From a checkpoint of a small image classifier.
Training: adam_atan2 at rate 0.0016, 16100 steps, batches of 128, held-out accuracy 84%.
Data: trained on microscope photos of single blood and bone marrow cells, 97085 training examples, 21.2 epochs.
Rows from block 6 of a small image classifier, named by matrix and row number. Rows with one number belong to one channel. Each number is 50 + 15 x the weight over its row's rms, rounded and kept within 0 to 99. All counts start at 0.
Before each channel's rows are labels from the 100 images, of 14976, where the channel reaches its highest value: "top examples" is what is common among them; "patch colour" is the nearest of a few named colours to the mean colour under the peak. Only what is clearly more common there than usual is listed. The data: microscope photos of single blood and bone marrow cells. In brackets: how many of the 100.
# sq0: squeeze pointwise conv (model.blocks.6.sq.0.weight, 64x256x1x1), inputs 0-127
# e10: expand pointwise conv (model.blocks.6.e1.0.weight, 128x64x1x1, transposed), outputs 0-127
# e30: expand 3x3 conv (model.blocks.6.e3.0.weight, 128x64x3x3, transposed, each kernel summed), outputs 0-127

top examples: cell type: proerythroblast (25)
patch colour: blue (99)
sq0.6:55 28 32 67 34 38 58 38 52 46 55 21 43 51 31 45 38 48 54 31 30 53 42 17 51 64 54 41 48 51 35 57 55 59 60 46 57 56 26 67 29 39 51 48 59 28 55 41 38 55 57 52 45 59 55 50 41 46 36 53 30 58 62 27 46 40 46 48 30 29 49 56 49 48 41 50 55 48 54 46 47 38 61 54 53 32 42 47 20 39 41 53 49 32 39 48 50 57 60 50 36 52 64 53 40 54 45 52 37 66 54 21 40 60 43 58 43 60 37 61 50 25 37 34 41 37 45 34
e10.6:57 43 49 38 68 74 55 44 56 58 65 56 41 49 46 40 62 25 45 36 47 22 50 76 76 60 79 36 40 61 68 54 42 55 64 31 76 45 53 63 37 72 60 61 22 31 44 26 47 41 70 38 59 47 49 44 11 76 40 22 51 61 36 72 54 63 26 47 51 54 51 43 27 44 52 51 12 72 49 51 24 74 74 53 37 56 47 85 44 60 49 57 44 27 43 23 48 51 52 56 36 56 52 35 49 52 54 35 62 46 47 46 49 60 58 21 60 19 76 50 54 61 48 28 61 48 78 56
e30.6:12 63 67 50 30 48 42 49 47 55 56 48 46 39 51 40 41 19 57 69 58 59 61 60 60 67 29 34 70 31 32 64 43 18 65 64 62 52 53 36 44 76 23 57 67 55 34 57 56 58 58 52 66 61 37 26 59 60 34 60 66 40 73 34 46 65 59 67 67 51 72 74 59 63 67 69 48 69 61 66 61 41 76 37 38 62 51 66 33 28 52 54 42 14 64 46 65 35 54 65 64 59 59 61 43 54 46 55 68 64 57 40 76 55 52 45 34 78 60 61 43 56 74 43 76 09 42 73

top examples: cell type: eosinophil (91); smear: peripheral blood (52)
patch colour: grey (46); purple (44)
sq0.25:59 75 51 37 56 62 22 59 56 42 52 68 55 55 54 45 59 30 51 48 63 49 44 48 54 58 57 48 35 61 61 58 51 44 41 39 58 62 54 43 48 48 22 51 38 55 41 67 59 26 39 28 64 51 39 50 49 54 53 38 58 72 42 77 58 60 45 48 44 52 24 49 67 40 51 43 58 61 47 49 29 42 30 57 38 52 38 48 54 46 56 43 50 57 54 42 52 34 27 84 63 24 46 71 44 38 52 39 60 46 52 41 62 59 61 46 53 34 50 66 59 40 47 74 62 70 42 76
e10.25:46 54 51 50 52 47 42 53 65 43 47 34 61 62 71 59 35 58 34 56 26 56 55 46 47 35 50 61 66 20 44 60 19 42 44 32 32 37 36 32 67 75 42 46 76 62 68 42 76 72 46 62 50 62 39 57 41 49 49 53 65 58 56 16 50 27 38 49 40 60 28 69 53 80 56 28 46 52 33 18 63 61 45 34 42 55 46 43 43 51 21 63 53 17 22 19 52 43 49 61 13 52 57 54 46 58 39 29 50 43 45 76 51 39 49 25 55 38 64 50 36 38 28 21 23 24 47 67
e30.25:40 42 51 55 29 35 28 33 42 55 62 47 50 47 83 55 49 42 29 33 50 23 47 50 36 20 32 34 59 75 51 48 72 38 59 70 51 29 47 31 73 49 49 44 42 41 47 45 57 62 54 64 47 34 48 64 45 79 33 34 52 35 26 50 66 62 35 64 23 51 14 37 60 77 41 33 41 44 73 58 56 34 19 60 54 40 55 39 44 28 56 60 45 42 41 48 28 82 44 31 25 64 47 59 37 40 40 15 45 42 32 64 27 47 27 74 59 39 43 59 61 21 36 32 55 48 52 64

top examples: cell type: lymphocyte (53)
patch colour: purple (44); blue (43)
sq0.12:66 37 18 51 67 47 43 25 73 52 38 56 52 39 38 47 54 64 38 31 59 53 23 36 71 57 47 31 26 42 26 52 39 34 31 37 42 59 47 73 32 40 43 50 46 62 28 66 29 59 63 35 46 64 40 50 40 33 44 38 52 40 42 58 41 42 30 50 20 50 36 30 54 27 35 20 60 46 31 48 57 29 33 75 44 28 65 48 26 44 33 38 29 45 36 43 29 75 33 44 31 29 67 41 59 45 45 64 63 32 35 42 50 60 34 81 60 28 23 57 28 24 32 38 31 55 61 48
e10.12:62 37 57 38 49 55 30 38 48 58 63 46 45 72 41 40 40 51 29 45 32 30 39 57 60 66 59 48 48 41 78 63 36 19 72 47 52 72 46 39 56 46 47 44 39 39 34 26 42 42 75 38 54 64 46 88 49 55 29 46 44 55 77 48 30 42 31 37 35 15 24 43 75 50 11 46 23 31 43 52 40 49 35 48 24 57 36 43 32 56 64 30 22 55 45 63 45 49 73 42 86 48 25 43 26 70 44 35 40 71 42 38 51 41 38 46 66 45 46 50 46 56 33 79 39 40 58 64
e30.12:39 63 59 69 41 68 69 54 43 46 62 44 54 33 44 33 66 10 55 56 56 60 65 56 81 33 40 32 42 56 31 49 34 32 19 61 48 56 49 52 62 46 42 59 45 35 64 53 36 54 33 72 63 34 42 21 11 52 41 37 46 34 58 24 39 42 64 53 61 56 48 74 53 56 52 66 70 22 59 43 17 48 57 44 58 09 65 73 58 38 32 57 44 36 54 61 63 29 03 46 40 21 57 63 37 48 66 52 52 54 56 26 63 40 60 49 52 57 37 37 45 46 53 42 28 35 45 31

top examples: cell type: proerythroblast (30)
patch colour: blue (100)
sq0.34:69 44 36 39 40 56 44 49 49 47 74 33 47 37 48 48 32 52 34 33 56 57 38 47 60 40 37 45 41 36 52 40 40 47 66 39 45 63 29 61 44 27 43 50 44 47 99 48 39 55 52 54 49 62 36 50 41 38 45 33 34 37 68 54 28 26 44 53 38 29 45 99 45 42 37 51 41 31 99 51 41 34 50 60 52 43 34 39 30 45 37 43 37 43 37 40 34 59 55 41 39 57 61 37 50 44 54 49 32 51 99 34 30 57 41 63 28 51 52 39 49 36 40 46 50 29 47 51
e10.34:99 49 50 40 37 64 27 49 50 90 99 61 42 38 46 39 52 47 50 29 50 50 46 62 77 53 74 42 33 53 63 47 41 40 55 43 42 39 38 49 26 46 57 52 46 43 39 36 47 42 53 43 65 35 54 29 29 67 50 27 35 39 40 54 54 50 49 36 37 48 51 39 22 44 52 51 55 45 49 56 28 45 46 52 51 58 49 50 51 54 52 54 43 47 53 41 53 47 43 48 44 56 51 45 48 29 60 36 42 42 44 38 42 55 49 52 99 56 51 50 36 62 49 39 58 51 74 37
e30.34:26 34 65 01 49 45 52 47 54 46 50 64 55 35 56 58 35 56 61 41 42 55 49 33 19 71 49 52 34 27 29 54 64 21 71 48 61 53 43 44 31 41 15 24 60 56 31 50 57 40 52 25 58 56 52 59 55 40 49 63 79 31 28 71 33 55 37 59 53 35 54 21 38 46 41 35 42 69 50 58 65 34 40 51 40 57 15 14 50 43 51 44 40 22 42 52 46 57 58 60 60 67 30 45 55 46 47 43 34 67 48 62 56 77 30 43 06 56 59 48 34 60 37 51 56 36 32 61

top examples: cell type: eosinophil (56)
patch colour: purple (63)
sq0.11:47 56 44 37 69 35 62 40 56 46 42 51 47 50 33 50 46 69 43 41 52 52 28 24 59 43 41 49 57 32 45 67 46 57 44 41 54 56 65 38 54 40 52 50 62 60 29 42 39 65 35 43 45 46 62 50 43 49 55 62 65 51 48 53 40 31 53 51 43 59 29 35 59 27 43 39 49 70 32 48 57 51 49 55 54 47 58 48 33 55 44 53 51 36 44 31 41 57 48 80 36 44 39 38 39 51 45 59 69 51 31 64 56 26 42 60 39 47 24 34 45 56 47 58 36 45 36 33
e10.11:47 28 48 38 73 07 44 48 66 51 43 62 49 72 71 43 51 46 42 54 26 47 64 04 32 36 29 63 58 66 48 64 22 40 40 29 53 37 34 67 55 69 62 54 71 55 62 35 61 51 35 63 57 70 59 53 41 18 35 53 71 70 65 55 39 66 33 62 28 44 34 65 28 70 44 33 41 49 43 28 54 71 59 42 34 44 41 58 55 62 38 49 51 41 36 25 67 40 50 76 46 70 51 46 54 56 63 17 82 56 42 56 51 63 32 47 48 34 37 50 32 54 55 41 54 36 26 76
e30.11:49 63 42 56 61 37 35 54 40 51 58 50 59 41 60 53 67 46 41 60 54 10 61 55 71 52 62 63 22 66 32 50 48 43 50 55 45 45 30 59 55 54 54 55 35 56 19 59 32 55 55 63 42 34 36 50 44 57 61 32 43 36 00 47 55 59 00 46 11 53 26 60 56 54 58 63 56 43 54 54 55 56 62 53 57 41 49 56 35 42 66 52 27 52 60 50 01 58 50 56 58 52 43 54 61 25 42 24 11 49 47 58 65 46 18 56 39 47 47 37 34 23 56 59 32 47 31 42

top examples: smear: peripheral blood (100); cell type: segmented neutrophil (44); cell type: myeloblast (32)
patch colour: pink (70)
sq0.42:50 60 72 57 44 55 54 54 21 13 57 73 36 63 61 49 79 38 78 36 53 57 61 46 49 27 84 67 58 60 31 89 82 28 49 83 36 54 74 43 59 27 86 50 48 41 54 64 62 35 34 39 65 43 57 50 35 43 51 47 59 62 59 52 45 49 61 50 31 45 41 58 46 50 79 48 19 56 53 53 60 71 54 52 58 63 41 52 60 51 40 36 26 67 37 38 79 41 55 69 52 42 50 42 31 80 48 51 56 28 52 62 45 23 44 38 27 52 54 58 40 56 66 62 67 66 28 66
e10.42:55 48 29 35 48 32 44 32 25 54 52 50 39 53 61 35 36 36 20 41 34 46 40 39 54 31 54 54 48 46 48 52 73 78 42 28 48 86 71 46 48 55 34 39 62 87 60 70 35 70 53 40 35 64 37 40 69 46 31 23 63 57 59 38 27 49 39 61 26 43 25 64 44 58 36 49 40 33 54 50 59 54 33 34 25 33 83 32 38 35 35 52 36 47 53 68 55 30 45 46 34 43 49 86 45 43 55 53 50 81 28 71 51 71 79 27 60 41 46 50 73 50 33 34 39 45 52 67
e30.42:46 44 35 51 41 35 53 19 46 46 29 37 23 41 41 38 40 64 50 46 46 37 28 32 31 35 45 60 36 49 47 37 53 22 43 52 23 25 41 21 52 50 22 33 44 17 64 26 38 44 29 29 13 31 49 67 37 41 62 53 54 41 39 64 49 35 33 49 29 42 18 32 42 40 54 62 14 28 50 50 39 43 42 30 55 37 26 43 61 32 45 56 52 15 34 55 34 47 35 49 31 37 28 58 45 39 30 37 39 53 55 33 20 36 36 46 58 45 29 42 54 39 51 40 40 54 44 41

top examples: cell type: eosinophil (93); smear: peripheral blood (56)
patch colour: grey (47); purple (42)
sq0.52:75 58 38 67 57 36 53 26 47 53 52 55 49 41 39 43 49 53 38 34 43 46 47 32 58 51 39 38 48 25 35 62 32 59 54 26 49 75 49 64 45 43 43 50 59 46 52 47 35 48 68 55 40 49 55 50 43 44 41 39 48 69 57 66 27 31 34 43 28 50 57 59 59 52 41 42 62 71 53 51 40 43 68 70 50 40 52 45 24 45 46 55 55 44 33 51 38 62 65 81 18 58 66 40 59 42 47 48 67 68 54 45 71 69 41 68 34 68 40 43 37 41 40 63 47 55 72 42
e10.52:53 39 46 48 67 72 36 47 33 51 59 37 29 62 73 26 38 36 52 25 42 28 56 72 70 62 74 66 42 47 55 64 36 45 61 39 54 43 45 52 46 70 39 63 66 65 71 39 40 84 72 49 50 74 43 43 30 74 29 24 69 66 69 42 60 50 26 43 41 26 49 75 30 74 21 55 16 35 59 62 42 70 52 50 23 49 43 63 40 46 63 46 22 33 51 33 56 56 67 68 55 45 59 57 42 35 36 42 63 58 59 80 51 39 46 43 55 17 62 49 38 47 49 46 46 49 72 72
e30.52:25 54 77 54 43 48 51 31 31 60 45 50 30 40 50 32 27 26 39 55 72 41 43 44 35 48 44 49 80 43 38 66 48 06 59 81 61 31 54 35 57 69 27 42 81 29 53 37 61 48 53 44 45 43 36 49 39 52 44 72 82 38 62 28 50 60 47 76 50 63 41 42 51 53 63 63 39 73 61 59 50 40 48 42 38 40 54 58 56 12 45 71 58 09 61 41 50 35 38 64 48 48 64 81 50 31 38 59 70 65 55 36 48 62 41 53 54 72 38 61 53 24 61 48 80 28 50 53

top examples: cell type: erythroblast (39)
patch colour: blue (36)
sq0.55:28 48 42 57 33 46 79 40 17 57 48 36 63 62 58 19 65 07 43 43 42 47 49 29 07 40 59 33 39 55 36 62 30 75 37 42 91 27 44 42 26 66 58 50 81 26 54 54 36 32 49 56 71 18 26 50 27 71 54 35 28 73 42 36 66 49 35 50 54 47 37 54 73 47 43 41 60 35 47 51 47 45 68 30 54 40 37 76 43 50 40 69 69 66 43 54 41 45 61 60 34 69 46 42 38 43 48 41 55 67 48 79 49 53 44 57 54 64 43 51 69 44 53 49 48 66 71 39
e10.55:52 28 50 63 26 55 17 20 53 51 50 46 40 46 40 58 50 25 75 52 52 35 96 53 52 31 50 51 41 61 41 21 46 40 30 13 23 39 41 72 54 58 42 33 52 37 62 55 47 53 17 58 22 38 57 36 33 56 24 49 54 53 52 49 67 69 38 91 41 33 61 42 54 53 28 57 29 40 61 63 50 36 34 46 24 38 52 40 36 45 55 33 44 33 55 36 58 37 55 54 63 46 87 52 65 42 49 37 66 35 68 52 50 48 44 23 52 18 46 50 47 56 54 24 51 59 50 51
e30.55:28 41 66 59 18 26 64 16 51 38 40 39 27 46 30 56 59 61 61 43 39 26 59 29 61 61 23 32 34 34 58 31 29 35 53 40 52 45 43 13 45 33 45 56 46 53 47 35 26 54 26 50 55 48 78 52 38 48 41 49 56 50 32 45 30 36 40 51 28 61 19 63 38 39 38 59 53 34 61 23 42 55 57 29 48 45 48 66 67 16 37 52 58 40 39 54 32 31 69 30 56 49 42 46 19 45 37 33 33 44 66 34 63 42 46 39 58 35 45 40 42 30 33 16 54 80 55 42

top examples: cell type: lymphocyte (65); smear: peripheral blood (45)
patch colour: purple (68); blue (31)
sq0.57:73 27 58 48 55 25 28 37 53 71 36 58 74 25 11 23 58 58 56 66 48 35 45 54 57 65 31 19 25 29 57 41 43 48 52 47 55 71 55 73 54 67 21 49 32 53 40 55 38 61 69 36 16 54 09 50 67 50 17 06 55 58 38 53 50 63 21 50 65 41 56 39 60 57 53 33 69 34 40 53 38 21 36 69 30 29 47 22 61 09 67 47 55 67 70 64 54 57 37 53 55 39 75 56 57 54 48 41 50 44 43 40 73 72 65 62 75 34 33 53 25 23 21 33 44 65 83 19
e10.57:58 22 25 37 32 64 44 22 44 52 54 47 35 62 40 19 36 49 45 24 47 30 31 63 40 84 44 50 40 39 67 58 42 43 84 65 45 63 67 56 51 64 35 72 55 48 54 55 40 58 82 69 53 54 28 64 43 50 53 32 49 52 64 33 37 54 49 26 60 22 48 39 75 49 37 57 36 28 50 66 39 44 31 35 46 29 43 38 24 48 66 42 27 74 62 58 33 70 78 59 69 41 18 32 34 53 46 68 49 56 51 52 52 49 60 81 61 58 53 50 46 51 67 73 21 55 44 61
e30.57:61 41 62 60 32 71 77 44 51 61 61 59 40 70 50 07 27 30 49 52 47 73 60 52 45 21 36 24 59 37 79 41 46 54 40 55 54 46 70 46 47 51 48 38 63 04 76 30 62 62 34 51 65 44 78 55 35 46 30 67 63 59 78 51 40 26 78 48 72 58 53 44 46 54 47 49 45 47 54 39 30 51 42 48 38 25 60 44 77 45 13 46 70 46 41 50 72 42 20 42 36 45 51 44 34 51 63 49 68 62 42 36 21 57 66 48 57 52 46 42 74 57 53 32 62 52 66 53

top examples: smear: peripheral blood (98); cell type: segmented neutrophil (41); cell type: myeloblast (32)
patch colour: pink (51); white (47)
sq0.51:29 33 69 44 23 46 55 71 33 23 46 81 39 34 46 72 72 56 80 45 72 44 65 40 42 47 75 77 67 48 61 76 64 46 41 97 25 33 61 44 67 39 84 50 30 54 41 53 79 52 39 55 54 15 63 50 46 45 69 62 53 40 47 32 37 69 63 54 43 36 55 39 23 59 77 66 49 46 41 54 66 62 49 31 58 51 46 39 73 69 43 44 55 65 39 55 83 45 53 51 77 50 52 52 17 80 50 54 30 43 39 50 37 49 42 32 39 48 64 62 42 36 48 52 64 48 25 39
e10.51:48 39 52 41 52 40 59 58 52 57 47 57 49 43 41 52 66 29 35 55 62 35 42 43 39 31 35 26 55 61 47 49 82 85 34 41 58 82 76 62 54 64 65 47 46 80 48 71 37 52 26 54 34 28 73 42 73 43 37 49 45 46 22 75 39 62 56 56 64 55 50 57 59 33 48 70 40 66 73 67 62 61 63 64 37 40 84 61 56 56 50 45 59 61 62 72 66 36 18 46 33 55 45 80 55 57 60 69 51 76 32 42 52 74 81 32 47 43 62 50 81 51 52 30 67 71 34 35
e30.51:44 51 38 38 23 19 30 11 50 41 57 49 15 67 49 27 46 52 44 68 44 30 56 57 34 50 19 38 31 26 62 50 50 40 54 44 35 57 54 16 42 63 53 51 43 17 39 10 37 70 46 41 52 50 49 57 54 47 27 56 52 57 42 55 32 56 35 28 35 64 44 62 72 57 68 78 37 43 49 63 51 62 82 26 54 64 45 51 32 49 38 66 52 41 47 60 33 44 51 65 78 60 60 47 21 41 21 49 39 51 45 41 36 44 43 49 46 68 61 35 61 49 74 19 47 58 58 31

top examples: cell type: erythroblast (53)
patch colour: blue (53)
sq0.22:37 47 27 61 48 18 57 54 32 48 49 37 36 44 25 55 21 71 36 27 24 37 48 56 37 35 34 56 65 36 60 34 35 58 57 37 40 36 46 39 58 42 56 50 46 50 59 22 50 65 35 69 32 29 61 51 26 46 51 60 51 37 48 26 23 43 63 55 37 52 57 57 30 52 32 72 63 69 55 52 58 55 60 32 68 57 58 43 43 56 33 51 48 28 32 47 32 48 61 65 51 66 36 50 33 51 51 63 40 56 49 40 22 58 47 37 33 53 50 50 60 43 48 47 68 20 49 22
e10.22:50 65 44 35 70 75 54 31 39 53 55 57 50 46 19 35 66 31 47 36 57 34 42 71 60 55 61 53 41 65 46 28 41 43 55 42 81 41 38 79 44 53 52 42 29 34 36 37 34 39 55 34 42 50 47 36 42 65 67 40 47 63 55 86 58 75 63 41 61 68 57 34 38 35 57 59 57 76 48 55 43 79 99 57 59 33 39 99 53 38 46 53 61 37 57 49 43 48 44 34 56 43 45 30 42 63 57 41 69 51 40 48 50 63 40 37 52 51 99 49 46 66 42 55 72 57 61 44
e30.22:57 61 64 24 39 33 24 25 61 47 49 48 42 45 42 37 48 49 23 58 16 49 50 69 34 53 43 51 62 28 37 56 53 53 61 16 63 40 62 26 47 64 51 30 49 42 22 37 52 63 68 34 68 47 59 51 60 37 41 61 71 29 79 60 33 51 71 57 68 47 67 55 54 54 52 51 50 51 34 58 61 25 62 33 53 73 38 39 51 48 64 24 34 46 67 34 65 62 62 56 74 64 36 14 58 77 31 74 70 44 47 62 47 69 63 32 14 79 61 56 38 61 67 43 43 54 31 53

top examples: cell type: eosinophil (44)
patch colour: blue (40)
sq0.44:57 78 40 30 56 51 44 39 29 44 52 60 40 47 60 62 51 56 44 45 27 46 53 63 55 51 34 48 46 39 53 58 36 41 42 41 30 63 61 33 63 44 50 49 33 51 52 50 44 45 56 44 54 30 48 50 47 54 65 44 48 68 49 62 32 42 38 49 40 58 55 57 49 54 37 42 54 62 53 49 41 44 49 51 56 47 51 36 57 66 54 61 52 42 51 55 33 33 51 86 42 40 30 51 51 37 48 50 58 53 53 54 54 48 56 38 39 35 36 47 38 36 53 83 44 54 45 43
e10.44:39 44 69 43 71 53 61 53 38 42 43 39 31 72 70 57 75 28 42 46 38 27 50 57 51 57 57 72 57 55 61 71 33 45 57 41 70 43 40 51 65 50 55 50 73 67 67 44 02 79 62 27 40 68 61 53 37 51 55 48 76 68 68 73 55 51 49 56 58 52 47 75 45 48 50 46 41 60 37 25 70 76 61 80 50 57 39 64 77 52 14 16 45 28 36 27 76 36 65 42 52 50 52 63 46 60 39 48 56 61 24 71 50 38 37 41 44 38 62 49 53 27 62 52 74 45 52 72
e30.44:40 73 39 53 63 60 33 49 60 37 52 61 61 48 40 40 54 63 07 55 38 48 53 80 51 19 61 67 54 46 28 73 47 40 41 47 36 54 54 56 66 70 37 40 66 18 44 53 56 36 76 41 49 17 45 73 34 22 57 60 62 10 49 66 60 52 54 41 66 65 81 48 63 51 58 49 43 58 38 68 35 27 47 42 65 31 54 25 48 40 56 41 42 40 78 24 49 68 34 63 61 48 53 50 73 71 51 66 52 38 33 71 35 64 50 38 57 60 62 62 38 72 71 68 39 41 35 27

top examples: cell type: eosinophil (81); smear: peripheral blood (47)
patch colour: purple (50)
sq0.38:65 56 44 34 59 34 62 22 33 26 54 60 43 64 43 29 70 40 42 48 11 50 53 59 48 58 37 36 41 59 42 71 31 53 58 37 51 74 65 25 57 43 47 49 43 47 54 64 29 46 49 38 63 09 32 50 44 42 49 23 61 73 56 56 55 44 27 50 46 61 40 62 65 43 43 29 39 68 51 52 44 49 41 61 55 49 34 59 44 46 53 46 44 47 51 53 43 42 35 94 35 40 36 53 41 44 47 45 74 41 52 80 67 40 50 43 45 28 29 56 33 38 58 71 50 66 37 48
e10.38:39 26 32 50 67 51 43 39 35 39 38 46 46 78 75 51 33 33 49 51 47 41 54 57 39 51 55 74 61 75 46 64 44 42 43 53 55 40 45 78 66 66 42 38 74 70 75 54 35 75 54 44 34 75 53 49 33 53 30 48 77 75 72 62 42 76 28 62 37 41 57 81 46 71 31 47 33 41 58 60 63 69 32 41 25 23 35 53 30 43 29 38 55 38 38 43 71 45 68 76 53 47 57 60 58 51 47 54 91 66 49 75 47 53 40 45 31 26 48 49 37 45 37 57 47 52 38 85
e30.38:40 72 41 53 46 33 22 32 44 44 21 61 41 59 37 45 59 55 18 65 54 23 35 62 44 32 51 65 51 61 57 42 40 23 46 56 43 53 43 40 66 68 44 25 64 33 32 49 34 35 50 35 28 37 63 67 28 48 54 62 54 39 43 43 66 31 42 50 39 93 54 43 35 32 78 75 45 41 54 38 41 55 56 44 67 27 36 39 66 27 49 63 63 25 78 40 30 49 43 78 73 50 39 72 59 52 22 55 40 42 67 35 34 55 67 47 67 46 60 38 49 32 65 55 40 85 58 35

top examples: cell type: lymphocyte (43)
patch colour: purple (74)
sq0.7:54 49 21 40 40 45 42 63 56 62 32 53 70 55 49 46 46 43 28 12 70 40 26 22 49 15 62 56 49 68 47 22 50 46 26 36 40 31 30 55 32 59 16 50 50 61 09 66 58 46 42 43 36 59 45 50 25 60 47 50 48 49 39 55 64 59 61 50 16 59 32 08 33 30 29 56 62 31 19 48 55 47 46 52 46 62 69 51 35 47 13 54 34 64 10 20 33 61 46 24 52 43 50 50 60 21 49 57 35 61 22 34 09 36 11 71 67 54 54 69 57 56 57 36 56 60 59 45
e10.7:46 56 51 58 70 36 53 44 40 47 49 42 85 57 30 73 45 51 51 93 46 53 57 38 47 50 46 64 89 39 55 49 23 27 54 41 50 62 38 47 97 32 33 40 28 23 29 27 47 36 54 52 39 55 39 99 57 40 55 73 57 46 64 40 54 41 52 55 44 56 48 43 65 31 61 45 48 60 50 36 63 39 53 51 54 53 34 42 47 42 39 43 72 29 36 45 35 54 57 27 66 41 57 40 40 99 43 28 36 54 53 34 49 42 33 35 51 52 48 50 38 55 33 55 37 46 45 63
e30.7:42 63 72 66 51 64 71 55 38 39 45 44 65 40 31 53 73 23 66 59 48 46 63 56 79 52 50 35 43 50 41 45 23 54 31 44 62 53 45 57 65 38 38 63 34 59 61 61 39 50 38 63 58 27 64 41 16 42 52 46 61 42 49 40 35 45 56 67 53 39 24 78 56 42 43 60 75 02 52 44 26 44 62 25 59 25 62 78 62 42 40 37 43 47 45 61 55 52 26 27 36 28 51 44 44 47 70 40 45 50 62 34 75 50 49 40 54 57 24 31 50 40 49 44 00 48 42 21

top examples: cell type: eosinophil (86); smear: peripheral blood (49)
patch colour: purple (47)
sq0.61:64 47 52 29 65 18 37 51 39 62 45 73 61 53 34 24 87 51 54 45 45 22 50 62 38 58 58 48 45 71 64 65 43 57 59 53 46 64 72 43 65 67 21 50 53 53 41 73 55 42 47 40 36 16 49 50 49 65 33 28 71 79 42 55 68 75 45 47 49 46 71 49 65 60 48 39 33 59 44 46 31 49 59 53 35 44 24 34 66 31 53 66 62 67 56 77 50 43 60 83 61 51 38 72 49 47 52 38 68 65 45 56 74 18 48 51 72 51 33 73 36 41 46 62 51 86 41 55
e10.61:48 36 47 59 66 36 55 36 35 46 38 44 78 74 69 72 38 37 46 79 48 42 48 41 31 66 51 79 90 37 55 70 59 57 61 62 55 54 69 43 90 45 33 62 77 62 77 54 36 85 63 70 47 75 37 63 65 33 46 68 87 71 74 32 54 42 40 62 67 42 49 78 59 50 44 54 40 51 63 52 78 61 37 52 46 52 54 30 48 49 54 25 74 53 51 63 57 55 72 63 47 52 61 58 45 65 46 67 55 60 61 77 49 57 64 67 44 45 46 50 57 44 40 55 30 49 38 76
e30.61:72 46 53 41 46 45 48 36 40 47 41 65 39 68 61 58 34 51 19 60 47 49 42 57 34 50 48 53 65 60 58 47 57 61 80 51 47 36 72 41 53 59 54 21 65 51 59 41 64 38 64 39 36 50 70 84 71 58 53 71 85 41 88 72 51 44 76 58 63 66 46 44 45 52 59 52 39 57 64 65 78 29 56 50 38 67 34 08 75 49 44 50 51 53 62 34 71 70 61 64 54 89 27 47 59 50 36 44 77 41 36 51 32 80 75 37 52 50 54 46 55 50 63 39 74 59 40 75

top examples: cell type: eosinophil (89); smear: peripheral blood (43)
patch colour: purple (53)
sq0.40:68 71 32 37 74 60 19 49 51 54 45 70 51 69 67 57 76 38 33 33 25 39 58 38 60 44 41 35 26 78 32 67 51 57 33 41 37 58 60 58 46 44 36 49 42 38 49 82 46 35 53 15 63 38 43 50 26 53 55 31 66 77 38 74 70 47 45 47 24 38 55 51 51 53 37 16 32 62 48 41 34 48 53 62 38 59 14 38 39 53 38 61 58 60 33 55 34 32 49 82 43 44 53 56 48 32 50 42 77 51 47 48 56 42 38 48 56 42 43 55 14 48 64 71 57 70 42 78
e10.40:46 51 74 43 65 45 52 59 32 46 44 44 50 72 71 58 32 38 29 54 39 52 27 44 47 52 52 72 62 22 51 81 35 44 51 49 54 39 38 11 62 36 39 32 73 59 63 33 37 74 56 55 51 80 44 60 41 47 53 53 69 68 77 25 47 05 35 38 44 35 38 74 44 49 44 43 49 31 37 38 67 51 20 53 51 73 35 07 55 56 21 37 50 48 33 34 59 17 65 53 49 56 44 53 32 57 45 53 40 65 39 72 49 47 56 50 47 39 29 51 47 49 52 49 34 43 47 85
e30.40:45 48 49 45 60 50 41 51 26 66 27 62 58 46 39 71 37 46 47 40 73 26 35 45 44 39 58 59 33 43 39 46 49 29 62 68 36 34 22 62 47 43 45 33 43 52 40 61 57 45 56 11 36 28 30 72 65 45 63 38 75 21 19 39 52 31 35 48 22 67 48 18 32 34 34 32 26 70 59 38 58 46 27 38 43 41 57 25 34 50 42 49 47 58 48 72 40 53 48 42 36 66 47 59 69 22 50 12 35 60 17 49 47 61 55 59 55 43 53 41 30 24 42 56 56 32 27 60